config.toml
model = "class-conditioned image flow-matching model"
train_examples = 97500
horizontal_flip = true
conditioning = "class"
targets = ["family"]
mlp_ratio = 2
qk_norm = false
layer_scale_init = 1.0
parallel_block = true
precondition_frequency = 20
max_precond_dim = 1536
final_lr_fraction = 0.01
Rows from block 7, named by matrix and row number. Rows with one number belong to one attention dimension. Each number is 50 + 15 x the weight over its row's rms, rounded and kept within 0 to 99. All counts start at 0. After the name is the row's rms in percent of the matrix's.
# q: attention query, key and value (stacked) (model.blocks.7.attn.qkv.weight, 1152x384, the q third), inputs 301-343
# k: attention query, key and value (stacked) (model.blocks.7.attn.qkv.weight, 1152x384, the k third), inputs 301-343
q.212 107:53 56 45 33 61 55 51 37 36 65 28 33 47 31 71 55 37 55 17 48 51 54 22 47 65 63 53 47 53 52 46 35 52 50 44 15 39 44 22 59 36 59 28
k.212 097:60 42 63 68 61 35 57 35 57 47 67 46 31 41 35 71 43 71 43 42 30 62 78 43 66 10 33 46 40 44 49 40 55 73 45 15 45 46 33 54 66 43 54
q.213 094:55 77 57 63 47 47 57 30 59 46 38 38 73 26 28 30 61 30 49 49 60 58 62 69 45 34 17 43 39 59 51 38 54 53 47 32 50 48 52 40 53 29 35
k.213 090:55 45 49 62 48 38 40 49 36 68 34 58 40 47 69 37 34 59 56 50 41 53 58 82 44 46 14 75 69 55 48 59 28 54 41 29 75 46 48 43 77 28 57
q.214 098:49 68 62 29 24 32 50 72 38 77 35 24 70 69 41 22 47 48 64 28 42 72 60 72 57 65 44 74 45 62 57 63 70 60 37 29 84 56 65 42 36 35 56
k.214 101:40 41 59 58 96 48 25 55 35 53 41 58 51 63 35 77 51 71 65 58 49 50 56 47 40 56 41 51 73 50 29 49 68 63 60 23 76 52 26 66 66 23 42
q.215 098:52 51 65 31 62 24 45 50 64 42 44 57 39 23 31 47 68 40 61 40 58 42 56 55 56 55 45 26 08 61 64 65 23 39 37 48 53 46 73 52 51 34 66
k.215 087:53 29 51 35 73 73 58 56 49 61 84 18 21 61 18 58 35 55 52 55 72 36 63 67 26 64 46 66 36 49 40 45 35 51 41 38 45 51 17 77 33 31 40
q.216 099:78 41 38 45 47 38 60 53 27 58 53 66 60 63 43 49 29 30 54 46 80 46 44 47 43 76 26 66 55 77 61 79 40 58 35 48 71 51 39 50 55 71 45
k.216 092:78 49 51 61 55 79 52 68 48 54 63 33 90 56 44 53 71 39 60 69 66 49 35 49 31 88 38 76 60 26 53 23 48 62 67 40 71 70 72 55 40 40 40
q.217 101:60 52 70 36 51 44 67 44 57 37 68 64 50 16 38 33 46 25 54 60 50 49 65 72 41 54 46 69 41 67 49 61 42 55 51 51 45 66 90 72 28 86 49
k.217 092:24 36 66 56 77 39 58 61 58 51 61 37 51 76 53 36 31 58 54 54 41 55 48 40 46 42 31 58 65 49 89 86 53 62 42 57 38 57 34 69 52 44 94
q.218 094:34 42 73 55 67 59 46 52 49 54 55 64 47 55 68 44 40 48 46 48 67 12 43 77 54 50 61 49 35 49 38 54 63 38 59 56 62 51 86 50 68 44 47
k.218 094:46 60 58 55 39 53 47 23 61 51 30 36 45 44 56 63 72 47 66 49 35 14 67 25 48 50 72 52 32 62 59 43 31 45 44 48 41 22 57 50 27 65 61
q.219 103:52 38 95 45 65 63 36 59 41 54 54 37 62 64 51 73 57 37 62 55 36 71 35 66 70 72 36 44 33 42 56 56 51 35 46 42 54 73 46 62 55 47 36
k.219 092:55 50 30 33 45 43 59 73 69 32 37 37 43 30 51 55 45 66 57 59 40 43 63 36 64 59 35 64 47 43 50 49 36 46 36 72 36 58 31 28 51 68 43
q.220 091:34 67 53 44 57 68 54 37 16 68 63 63 80 26 68 58 49 34 45 67 51 55 31 57 47 42 15 59 56 62 65 60 25 46 68 45 68 49 42 81 52 50 36
k.220 091:41 60 88 58 11 49 35 61 40 72 46 26 72 31 62 31 46 54 60 49 54 69 36 29 45 92 41 56 30 51 51 48 41 57 52 74 47 65 71 42 37 58 45
q.221 097:43 59 56 56 45 26 90 48 35 56 74 25 42 58 33 53 45 65 48 59 63 52 72 52 68 51 48 49 80 49 50 71 72 61 30 42 47 44 69 51 40 45 66
k.221 095:81 29 20 53 30 58 52 34 42 43 42 43 51 45 52 40 76 55 56 39 51 23 59 36 63 53 59 35 84 44 58 36 63 64 76 51 25 50 49 48 50 72 50
q.222 099:53 99 42 52 47 45 99 27 44 66 69 57 47 37 35 42 79 43 56 57 45 57 69 53 66 68 54 39 36 50 48 60 64 39 31 53 50 43 75 49 42 29 62
k.222 093:81 51 58 29 49 73 23 44 67 44 39 27 46 61 57 53 41 66 64 73 27 50 42 25 51 65 34 57 50 40 63 33 04 31 54 70 56 65 60 16 47 47 45
q.223 091:22 42 59 54 88 39 25 36 59 45 50 56 61 65 48 17 60 44 84 46 67 44 64 46 38 47 58 47 67 57 33 46 33 44 40 69 40 44 28 41 63 34 64
k.223 083:69 61 62 56 33 35 54 42 45 47 51 11 28 54 58 55 46 46 47 51 60 50 58 43 58 44 20 57 42 28 30 58 39 42 56 36 50 44 33 55 57 16 46
q.224 099:46 45 63 64 56 67 41 58 38 55 42 34 70 64 58 35 26 31 39 53 17 61 33 56 48 29 54 56 42 52 59 54 65 56 72 64 53 37 39 21 97 36 41
k.224 093:51 72 56 52 42 33 50 68 71 29 45 51 36 58 64 59 48 42 70 42 52 82 51 73 45 40 28 43 65 42 87 36 45 63 66 31 40 60 36 42 53 53 38
q.225 096:71 16 40 45 39 39 45 51 45 34 59 45 43 59 39 55 60 52 32 41 80 54 71 55 52 25 51 54 38 31 52 61 59 36 49 40 50 39 70 45 52 51 93
k.225 097:49 50 57 37 46 45 40 23 48 76 44 38 55 36 45 34 46 34 48 34 63 53 41 42 58 70 34 43 40 47 67 15 53 38 41 49 46 59 50 61 38 37 77
q.226 099:53 38 26 45 23 21 46 38 42 48 84 50 57 65 42 66 49 39 54 40 50 75 30 49 49 95 37 84 49 54 35 70 66 45 27 73 61 55 38 21 55 46 57
k.226 090:53 59 60 65 36 61 59 77 37 45 60 36 59 43 51 60 76 42 55 56 53 47 70 30 37 39 63 52 34 35 59 34 55 43 44 36 35 25 69 48 44 43 26
q.227 094:65 45 46 55 67 52 55 42 39 58 25 46 66 48 36 52 60 53 20 38 48 51 58 58 10 58 22 66 42 22 36 55 34 58 49 46 59 41 46 45 54 71 25
k.227 095:57 57 40 24 47 69 60 52 46 71 69 49 75 22 62 46 64 94 89 53 46 62 42 60 43 55 46 69 44 52 56 44 58 60 71 75 49 56 50 25 59 27 51
q.228 099:32 24 60 39 38 42 47 41 60 42 30 33 36 60 49 48 67 75 50 50 49 40 53 46 52 25 68 54 58 53 43 58 78 52 48 68 61 57 77 40 55 60 47
k.228 090:62 39 34 49 53 28 73 64 40 56 74 67 41 67 45 40 48 50 50 38 69 41 65 50 44 62 53 39 42 42 44 42 57 72 35 31 72 35 45 60 57 23 54
q.229 100:38 59 56 45 64 47 63 21 36 42 26 47 56 55 48 18 61 70 27 61 43 75 02 64 62 36 59 81 44 47 36 41 38 58 65 54 32 47 11 20 60 15 53
k.229 094:32 45 68 68 45 52 52 39 79 67 51 53 38 50 59 45 41 40 54 48 23 49 56 62 30 44 28 48 36 35 61 46 51 21 27 43 75 64 66 58 53 61 81
q.230 098:31 61 46 50 36 43 53 57 21 58 63 45 63 62 68 54 39 35 28 46 63 35 47 63 42 41 48 84 49 36 44 49 52 38 46 57 48 36 62 57 43 57 35
k.230 093:43 56 47 42 80 21 57 39 43 38 29 44 50 40 60 64 46 37 83 84 33 40 43 52 42 73 55 56 43 39 76 42 48 62 29 61 52 44 26 23 34 64 74
q.231 094:70 19 34 54 39 15 61 56 49 62 47 34 45 22 60 62 86 52 25 56 68 52 81 57 64 58 25 57 60 47 76 45 63 60 45 58 33 14 44 78 61 27 44
k.231 097:51 76 64 64 36 57 70 62 06 52 58 42 50 55 49 44 41 47 51 53 29 76 63 36 80 49 70 26 34 70 61 39 57 66 11 50 64 63 29 22 62 52 59
q.232 109:79 39 63 58 47 51 32 40 52 45 44 46 37 61 69 46 74 55 80 43 59 53 43 52 50 42 60 42 54 46 46 37 57 43 82 63 43 37 62 57 50 67 40
k.232 098:20 49 39 42 21 40 47 65 59 54 40 48 22 44 21 60 78 22 48 49 61 42 71 22 57 88 68 62 47 19 67 54 57 71 32 64 32 58 53 78 64 23 71
q.233 095:41 71 65 44 31 38 19 80 33 50 50 42 63 41 86 57 55 48 27 54 57 63 62 40 33 57 48 20 29 44 69 50 31 15 53 37 30 49 45 57 53 43 40
k.233 095:57 50 29 61 58 25 66 61 44 48 39 61 34 60 47 29 55 50 47 53 68 39 52 64 69 58 72 54 17 57 79 14 48 29 70 62 59 46 27 69 40 60 66
q.234 096:76 50 59 50 29 58 47 53 51 60 51 44 64 55 48 31 35 61 50 57 40 44 67 49 47 34 59 15 50 25 48 38 29 40 46 24 61 25 60 57 48 56 48
k.234 099:27 45 20 11 38 39 35 50 55 77 39 28 56 27 75 50 52 45 19 76 57 60 43 71 39 48 41 67 42 43 75 43 40 33 45 60 38 60 28 58 42 49 46
q.235 093:63 57 48 33 36 50 29 53 58 55 46 26 62 38 40 76 70 47 42 35 38 73 75 30 65 52 57 44 50 32 34 75 68 55 49 45 22 55 47 54 55 38 56
k.235 094:45 54 43 80 62 38 55 66 34 56 45 30 42 83 18 61 55 43 58 46 60 24 64 67 49 48 28 33 59 49 49 39 61 68 35 36 60 35 27 31 71 42 53
q.236 098:37 57 58 36 30 23 45 55 60 48 36 50 54 38 50 72 47 19 42 40 60 61 45 57 31 64 35 76 67 52 71 75 52 15 65 33 49 54 26 77 45 41 50
k.236 100:53 33 65 49 65 46 56 46 66 27 67 34 42 43 47 39 61 48 93 70 47 44 58 69 43 41 26 62 60 43 24 33 61 67 57 60 58 38 62 54 63 61 38
q.237 096:48 44 49 48 17 48 46 25 63 73 57 47 43 66 52 25 47 54 58 76 63 74 11 62 79 49 46 85 57 58 35 42 36 42 30 59 72 31 35 69 36 57 46
k.237 088:48 58 51 62 33 32 62 54 08 39 31 48 44 39 35 24 64 79 49 54 49 49 62 65 45 25 50 39 68 45 77 53 41 45 54 55 57 46 54 71 26 43 42
q.238 093:65 83 55 53 21 56 43 44 49 54 72 60 32 58 38 67 31 62 27 40 47 32 78 49 57 44 60 54 20 46 66 62 56 22 66 36 55 53 53 61 53 56 21
k.238 093:77 68 50 35 64 66 57 41 74 38 43 49 62 25 36 51 57 63 35 42 25 47 34 13 49 41 55 45 44 47 55 69 50 50 39 44 50 73 88 00 41 69 43
q.239 096:52 39 73 70 50 42 40 42 19 39 46 85 42 64 18 44 24 63 56 48 54 59 58 11 65 43 69 14 62 61 70 59 45 57 38 54 78 56 68 60 58 53 48
k.239 089:52 07 41 49 33 60 98 86 50 68 58 53 43 38 41 73 46 43 54 28 77 62 47 98 45 56 45 39 44 50 49 34 49 16 52 65 51 29 48 41 28 56 27
q.240 096:51 37 31 38 67 57 55 36 44 99 45 57 35 73 62 32 40 51 72 66 87 59 34 63 30 39 53 74 81 61 77 58 35 50 46 46 54 67 43 42 50 73 23
k.240 098:46 34 17 31 10 44 64 53 35 64 45 46 49 39 32 44 37 44 52 31 50 38 51 56 63 48 51 41 35 55 42 47 45 50 45 77 22 71 50 47 41 50 29
q.241 091:63 61 50 55 56 28 36 37 52 72 33 62 61 56 22 35 47 80 09 71 57 57 70 45 50 59 49 45 56 46 68 52 72 28 31 56 59 57 44 63 35 40 42
k.241 091:48 48 51 49 63 59 61 53 58 32 43 40 47 51 33 56 68 47 40 33 55 41 66 57 71 33 70 61 53 66 50 63 21 79 57 36 45 51 52 38 55 81 36
q.242 103:45 72 56 63 46 37 62 68 59 42 20 52 34 48 40 34 63 80 50 32 44 50 67 45 64 30 53 32 52 47 50 72 37 48 72 42 73 52 74 45 82 36 29
k.242 100:33 64 36 61 29 73 48 44 55 67 63 65 49 66 55 58 53 50 45 54 67 43 74 49 69 70 27 34 68 63 23 66 38 52 68 48 39 42 52 93 55 50 43
q.243 099:39 77 40 57 58 83 57 37 70 33 72 38 10 78 75 44 32 66 66 59 66 71 56 39 67 41 39 55 66 48 84 67 37 28 61 53 26 13 35 53 50 64 40
k.243 097:67 49 45 31 47 70 66 28 74 26 32 38 77 56 64 67 62 32 47 50 47 31 69 37 47 64 42 61 72 57 47 29 38 53 49 67 67 77 72 45 60 53 46
q.244 109:55 48 41 81 38 50 62 42 80 53 71 26 61 70 61 49 56 69 49 76 67 73 43 68 52 49 63 51 57 61 42 54 63 54 56 50 55 42 40 41 42 45 42
k.244 101:55 55 31 42 58 23 39 41 42 68 48 39 48 55 43 37 44 33 58 62 36 40 31 41 35 43 60 30 31 46 50 27 50 33 38 44 40 54 56 53 99 63 50
q.245 103:37 34 61 61 42 64 74 36 59 63 52 49 54 46 49 51 67 42 09 41 51 33 39 51 46 37 50 52 37 39 68 51 45 33 57 61 40 43 72 52 50 31 39
k.245 092:78 50 51 47 78 69 40 53 51 51 52 70 53 77 50 15 51 51 56 53 47 56 56 39 37 55 72 70 57 47 49 61 44 55 44 41 51 47 56 20 57 59 43
q.246 096:71 30 54 34 72 42 33 61 52 62 66 52 33 57 79 23 47 62 67 56 47 37 69 30 38 39 73 45 50 59 50 35 33 75 53 53 52 19 21 46 53 71 17
k.246 095:23 62 31 60 87 62 38 35 46 43 43 41 42 59 69 64 24 63 19 62 63 71 45 50 48 33 44 37 47 30 47 60 72 53 60 50 27 58 61 68 56 22 71
q.247 094:27 39 33 93 91 55 63 56 35 51 74 50 22 40 54 68 34 70 56 53 50 26 48 50 49 51 32 50 69 46 39 58 60 68 22 45 33 33 46 55 35 30 66
k.247 094:59 54 53 41 44 34 69 41 71 36 66 55 62 21 56 30 72 41 50 58 38 21 38 56 34 44 67 27 52 36 49 66 33 49 40 52 64 57 45 60 42 61 52
q.248 095:23 68 40 44 51 42 35 48 59 46 48 62 58 43 69 79 38 33 57 68 29 39 39 60 75 46 55 59 70 34 29 44 37 31 51 46 60 60 58 67 30 39 55
k.248 099:90 73 69 59 41 47 64 53 65 51 44 32 35 29 86 34 44 59 49 72 45 72 40 66 39 45 47 57 39 54 35 29 46 14 48 71 59 67 59 23 75 76 49
q.249 100:26 48 41 76 56 56 23 50 37 37 59 54 58 45 46 51 38 80 60 52 62 58 51 39 65 73 47 14 60 41 18 22 72 70 38 43 33 53 67 58 71 50 48
k.249 096:69 55 61 40 61 42 49 27 61 46 40 51 30 55 65 52 63 43 43 53 28 36 48 17 49 59 47 36 42 57 35 54 46 44 42 65 44 32 63 27 74 55 47
q.250 098:43 64 48 40 52 37 28 53 38 51 41 39 46 62 34 35 55 68 69 45 40 72 69 28 37 24 75 21 55 58 48 39 60 38 38 69 51 39 48 48 68 47 40
k.250 089:80 52 44 35 38 38 31 34 25 31 12 70 61 36 89 41 41 20 48 64 61 29 40 50 56 62 45 43 79 48 50 43 34 24 55 49 34 33 62 70 52 49 39
q.251 104:48 46 40 54 85 39 58 10 66 51 62 55 43 47 72 57 56 40 39 43 38 54 51 30 75 57 58 49 32 39 48 64 38 66 69 59 51 38 17 31 65 61 57
k.251 097:61 58 68 30 50 68 20 71 30 52 52 33 38 59 53 77 32 54 79 40 34 62 45 42 36 26 72 73 72 30 24 58 45 48 27 31 51 64 38 38 65 60 58
q.252 106:45 76 47 39 68 69 60 58 47 51 58 51 37 67 49 23 47 63 63 42 27 54 41 56 43 61 72 68 44 36 73 35 39 68 25 70 38 51 56 53 53 37 61
k.252 097:59 41 39 36 66 60 34 45 56 22 42 61 50 56 50 47 65 55 55 54 66 33 31 36 62 28 53 51 58 53 40 86 43 44 55 58 43 50 52 43 71 34 68
q.253 095:74 65 28 43 49 59 52 51 51 42 31 54 42 22 48 64 60 32 69 36 43 36 59 33 59 88 34 53 49 55 58 58 65 64 65 58 31 53 58 43 62 33 58
k.253 093:63 52 53 70 60 71 38 77 36 78 44 73 29 43 65 41 70 36 44 65 27 64 35 38 66 50 38 69 46 47 56 33 61 44 51 44 82 90 27 47 62 51 47
q.254 096:40 38 68 67 69 41 52 58 42 60 25 50 50 26 48 45 61 66 71 36 55 62 63 43 22 76 48 66 23 66 44 30 52 48 53 55 37 49 46 41 59 41 38
k.254 094:29 32 38 35 45 40 32 52 32 64 40 33 73 43 36 59 47 37 22 18 65 44 86 38 40 40 31 37 69 32 46 52 50 44 44 36 30 62 35 44 28 60 45
q.255 090:54 34 96 32 53 65 64 51 63 42 64 65 60 13 60 55 15 49 72 64 27 53 53 66 79 60 13 54 55 17 41 58 54 45 26 68 43 49 55 49 58 56 62
k.255 093:39 33 44 66 61 53 71 57 23 71 28 42 68 22 69 51 72 47 24 62 49 53 60 47 31 53 35 61 43 46 60 22 37 41 59 31 47 49 38 55 49 23 44
q.256 099:17 61 31 43 55 26 35 50 45 94 52 15 60 42 37 23 38 57 55 19 41 42 62 48 39 40 40 53 42 77 43 36 64 48 56 44 64 84 45 36 34 42 45
k.256 110:64 69 25 40 56 28 18 40 75 36 45 59 52 53 40 47 31 64 35 64 19 44 48 49 31 38 62 57 33 51 65 39 38 11 53 41 30 53 77 47 49 58 62
q.257 102:32 64 37 76 45 65 49 55 69 71 09 51 47 54 56 48 75 59 61 49 52 58 63 49 17 40 61 52 62 59 58 66 45 60 58 53 31 57 67 44 61 54 42
k.257 101:28 41 63 60 63 82 70 65 18 48 43 44 58 18 57 63 54 35 34 42 23 67 42 69 75 45 54 54 56 47 29 28 39 45 77 47 60 59 76 18 57 65 49
q.258 099:26 57 56 72 67 47 28 51 45 52 48 41 56 60 48 29 67 41 40 36 55 60 47 42 43 42 38 69 43 77 40 48 36 56 33 66 62 65 46 34 63 44 18
k.258 097:43 41 37 57 44 43 52 44 30 35 48 64 64 52 33 53 63 35 74 23 59 47 49 55 34 55 42 52 46 57 58 15 56 37 49 53 46 47 48 54 55 56 55
q.259 100:47 67 52 59 43 43 46 74 66 43 49 80 51 27 59 45 39 08 51 32 62 49 48 35 46 47 55 64 27 44 21 47 51 34 50 42 30 59 35 48 63 53 46
k.259 104:60 40 46 59 66 76 61 51 28 36 63 56 49 57 49 52 42 39 53 66 41 52 67 57 42 26 24 36 46 38 49 48 50 56 79 48 09 67 41 85 59 48 67
q.260 103:74 85 58 21 36 45 77 73 49 55 34 65 47 38 67 53 78 50 69 81 55 68 68 42 71 41 45 68 51 24 43 54 53 27 50 75 65 47 43 47 27 53 38
k.260 110:37 66 37 63 57 40 51 22 31 57 57 26 75 72 38 75 65 57 65 58 33 66 52 62 68 54 56 39 45 51 38 33 56 36 56 31 41 58 62 72 38 57 37
q.261 101:99 31 31 48 55 36 76 59 53 51 35 63 48 46 28 53 66 24 53 72 68 26 74 68 51 69 65 40 52 33 14 31 35 51 52 62 60 32 66 63 67 30 48
k.261 102:68 23 49 43 66 14 60 50 34 70 54 70 59 63 33 41 29 66 65 64 99 46 54 45 54 18 74 53 44 41 35 45 49 57 42 28 41 36 61 46 57 33 43
q.262 106:48 44 70 69 44 58 55 45 45 56 33 54 52 59 40 37 52 49 71 53 51 78 45 51 56 63 37 49 78 41 41 25 34 78 45 62 64 59 30 49 33 62 49
k.262 103:38 35 81 41 52 56 37 68 45 37 53 37 47 34 39 56 39 58 84 69 37 58 50 71 44 29 31 52 53 58 48 41 64 70 56 74 41 47 61 38 44 32 71
q.263 098:30 56 38 42 31 93 41 32 62 51 47 44 64 64 72 12 33 55 52 43 39 74 73 28 73 53 48 57 58 56 83 57 41 49 54 53 43 53 38 70 38 57 31
k.263 106:13 75 57 51 55 48 59 78 38 13 58 50 45 35 72 54 53 79 51 73 41 55 57 44 75 50 55 72 39 50 56 30 44 47 41 64 70 64 48 57 43 47 43
q.264 096:57 74 43 15 46 10 56 49 40 40 51 36 40 47 35 40 73 62 41 69 65 60 41 38 52 52 28 46 32 91 60 24 67 60 36 63 66 78 56 68 57 40 57
k.264 103:51 54 67 24 55 41 66 60 50 76 64 36 49 30 33 44 62 38 57 53 39 42 47 36 32 70 47 38 32 46 40 65 57 66 43 62 61 51 63 51 64 45 64
q.265 096:41 55 29 52 34 78 44 50 74 74 43 46 56 35 54 71 50 58 66 63 60 43 50 25 32 53 60 47 60 99 60 67 47 32 71 66 48 38 31 34 71 69 42
k.265 101:50 59 76 58 47 63 32 44 65 82 48 45 52 57 63 46 59 74 50 61 31 60 59 47 43 41 63 55 00 38 61 47 55 72 57 58 48 35 80 42 65 93 31
q.266 098:45 52 70 69 64 44 59 43 56 61 64 30 91 56 14 49 58 33 51 52 48 74 39 69 45 46 26 60 36 57 22 18 35 59 55 54 54 52 33 54 24 49 76
k.266 100:32 32 20 48 87 37 43 29 25 34 54 46 50 53 37 45 49 37 83 33 61 49 52 37 49 74 35 54 76 79 53 34 69 50 33 61 64 36 68 42 44 62 72
q.267 099:79 36 51 68 61 46 68 52 27 39 48 61 62 44 70 34 74 46 36 59 58 15 64 50 54 21 43 45 23 40 50 34 59 36 54 27 55 43 25 62 37 60 59
k.267 100:65 37 61 47 79 55 35 67 34 38 50 44 14 32 48 35 50 52 38 69 71 46 59 39 48 69 42 42 54 66 47 66 33 32 60 13 48 51 80 57 61 57 65
q.268 088:35 53 42 40 43 60 66 45 45 52 78 27 45 74 28 49 68 50 28 56 46 61 28 18 61 78 57 51 84 62 40 59 71 40 66 34 36 42 44 41 46 55 56
k.268 100:42 45 67 52 44 52 68 57 53 36 71 48 43 49 12 45 67 49 80 45 52 41 80 27 45 14 43 63 37 50 88 45 34 59 42 51 43 48 48 40 55 66 51
q.269 106:50 63 98 39 54 51 47 46 74 64 63 37 37 67 35 54 62 53 26 28 37 49 64 31 52 40 42 37 35 68 54 25 61 24 48 22 58 57 63 61 56 37 56
k.269 105:62 49 53 47 42 59 52 28 51 72 64 45 33 60 30 65 42 32 54 69 30 48 52 59 41 36 66 64 62 54 56 62 37 53 42 42 31 38 49 44 49 51 47
q.270 094:45 31 65 74 51 47 39 27 57 05 85 52 48 64 54 71 35 29 68 47 36 27 62 57 69 70 17 56 51 58 53 60 34 38 54 48 42 35 38 36 49 46 94
k.270 102:38 17 81 57 33 63 62 43 31 40 33 56 53 31 79 46 56 71 55 23 29 32 56 82 63 38 30 84 71 44 45 54 52 72 30 44 34 35 36 58 51 27 58
q.271 102:27 46 40 41 47 55 35 81 51 35 46 46 39 60 52 70 27 49 58 30 49 15 69 68 58 65 46 44 40 41 67 38 64 55 29 33 77 38 32 46 37 41 32
k.271 103:34 64 53 54 30 46 49 61 46 55 23 68 23 48 52 39 38 49 47 54 45 48 44 40 64 62 41 30 23 32 48 36 58 51 28 34 67 54 39 59 73 53 59
q.272 094:52 46 46 48 32 35 42 45 36 71 42 54 72 70 43 33 67 62 47 67 55 64 33 77 55 39 31 69 60 71 67 61 46 45 58 27 43 58 35 49 50 71 58
k.272 098:52 52 66 44 64 46 58 40 56 35 61 63 57 42 75 36 34 54 31 47 52 28 71 43 36 60 75 63 53 70 53 70 73 48 43 73 57 65 20 31 62 80 54
q.273 103:47 58 42 72 34 66 44 42 55 46 91 59 55 20 74 50 26 53 45 47 52 27 41 42 65 49 56 43 62 50 38 64 64 60 25 46 53 72 52 33 57 40 48
k.273 104:60 91 22 78 43 48 64 48 65 27 67 67 53 33 60 51 52 45 72 72 49 43 76 34 80 45 72 24 61 46 47 36 38 58 44 46 60 36 46 47 53 34 47
q.274 095:36 37 34 48 23 55 43 31 58 57 50 33 36 15 74 32 43 88 23 40 50 69 51 59 65 44 61 50 62 51 56 71 73 31 53 41 43 72 60 37 50 51 24
k.274 098:19 65 66 71 42 63 33 33 40 13 64 53 58 42 46 40 72 52 50 70 75 52 35 52 46 22 45 61 46 42 57 56 59 28 60 66 57 38 62 61 52 69 39
q.275 103:47 47 62 50 51 36 41 11 22 56 26 55 58 37 44 30 65 29 39 39 64 64 68 60 31 70 51 67 70 41 94 62 27 46 41 54 51 47 63 56 34 23 20
k.275 104:56 50 76 47 46 64 41 26 32 85 43 55 60 49 34 36 50 49 82 42 62 56 85 55 38 81 33 55 67 67 45 87 29 55 59 71 52 57 31 53 33 44 42
q.276 102:64 80 78 32 18 87 63 43 45 01 20 42 43 56 43 62 44 65 72 43 23 62 29 42 64 69 68 55 43 18 43 52 51 65 48 67 65 44 54 44 62 61 54
k.276 110:28 66 55 26 22 50 63 44 19 39 41 68 44 49 43 51 38 50 36 24 61 57 29 32 62 71 76 55 51 39 41 91 61 45 62 27 61 52 42 61 29 42 37
q.277 103:43 54 49 65 57 43 41 21 46 27 77 68 57 21 80 53 71 33 71 55 59 49 68 26 53 55 52 49 59 75 57 72 67 70 33 69 43 71 56 45 38 44 60
k.277 102:63 16 43 57 45 38 49 48 31 33 43 36 46 20 58 40 40 68 81 23 70 56 63 73 57 75 59 54 68 48 51 63 53 60 40 93 59 60 52 55 22 42 70
q.278 093:31 43 46 66 63 52 26 32 55 60 42 29 63 76 60 60 58 67 42 39 41 51 27 77 31 43 52 67 54 25 28 51 33 44 72 62 62 52 48 63 50 28 69
k.278 100:56 56 30 62 54 40 22 36 77 37 38 51 70 53 76 53 42 78 23 55 39 41 46 47 27 49 55 54 40 52 45 58 65 39 68 48 42 50 52 60 60 41 47
q.279 099:85 59 67 49 33 48 45 57 63 48 28 34 33 43 48 33 41 34 38 46 68 76 62 56 88 71 74 60 61 49 57 60 51 52 35 51 76 41 72 47 45 87 37
k.279 107:46 51 39 52 44 25 59 55 28 51 37 64 15 64 42 52 24 52 51 27 68 25 67 53 63 49 39 51 63 38 44 63 47 63 66 52 48 56 82 57 42 47 52
q.280 099:64 37 30 59 61 57 30 64 61 42 43 32 38 42 41 53 42 31 52 45 59 25 52 75 35 60 54 64 76 52 38 58 52 42 63 77 40 47 59 57 39 32 32
k.280 100:39 49 72 49 59 78 49 59 36 31 35 38 22 43 48 47 57 35 47 57 55 40 28 58 67 64 50 64 70 68 39 72 64 69 60 59 47 74 16 66 61 40 62
q.281 102:34 58 56 50 42 64 58 39 73 48 86 42 60 60 72 49 76 50 53 24 34 49 61 24 23 77 54 67 20 62 80 57 79 59 18 57 39 41 55 73 75 51 52
k.281 104:68 67 54 61 81 68 52 60 59 40 50 35 67 45 57 43 77 46 66 31 35 56 50 42 57 36 70 37 38 58 32 40 60 43 44 67 16 39 49 47 70 44 26
q.282 103:57 43 29 45 41 16 47 49 25 56 48 37 41 54 57 42 73 68 61 30 44 78 54 52 40 47 47 50 61 44 44 54 60 71 42 21 36 40 84 61 48 48 94
k.282 104:42 28 49 79 45 36 63 57 42 41 33 71 82 34 42 64 49 56 63 67 28 34 67 94 41 51 63 49 76 64 41 57 19 22 66 45 67 58 50 54 72 30 52
q.283 095:49 43 34 54 55 44 49 66 16 84 43 55 53 59 41 52 43 48 54 43 58 63 41 29 34 53 64 57 57 65 38 68 87 34 50 31 46 60 21 28 75 49 49
k.283 095:50 59 46 73 66 55 65 67 30 25 51 48 59 34 24 45 21 57 58 31 43 32 60 70 56 70 55 62 76 61 40 53 57 35 66 35 41 48 53 40 51 16 60
q.284 096:15 37 44 61 23 53 61 44 35 68 20 45 53 71 51 49 21 31 66 34 72 27 58 60 37 47 56 60 48 93 44 50 71 30 64 56 60 53 28 53 68 58 52
k.284 102:36 28 51 83 29 47 30 49 56 76 31 37 26 73 53 70 11 46 55 38 49 53 73 56 54 44 29 61 55 53 57 30 42 59 61 43 43 30 47 69 23 33 52
q.285 095:36 67 55 45 31 48 47 49 55 18 65 37 66 30 67 49 51 48 39 59 18 56 70 41 50 39 27 16 45 64 61 31 36 30 43 25 11 62 47 55 72 52 45
k.285 102:42 27 60 46 42 50 60 58 35 64 53 56 48 16 51 45 35 62 31 67 37 58 37 86 73 22 63 75 65 54 36 67 48 54 56 33 56 37 42 45 68 60 49
q.286 102:71 55 47 49 70 38 39 34 73 51 74 46 28 64 82 38 32 38 32 65 27 62 46 35 24 41 62 44 18 36 44 42 34 28 72 63 63 58 33 50 64 35 61
k.286 105:59 22 51 41 38 50 62 72 47 79 74 47 30 48 39 40 43 76 46 47 26 78 42 69 53 36 25 77 52 42 56 64 59 80 83 27 43 32 13 64 30 59 66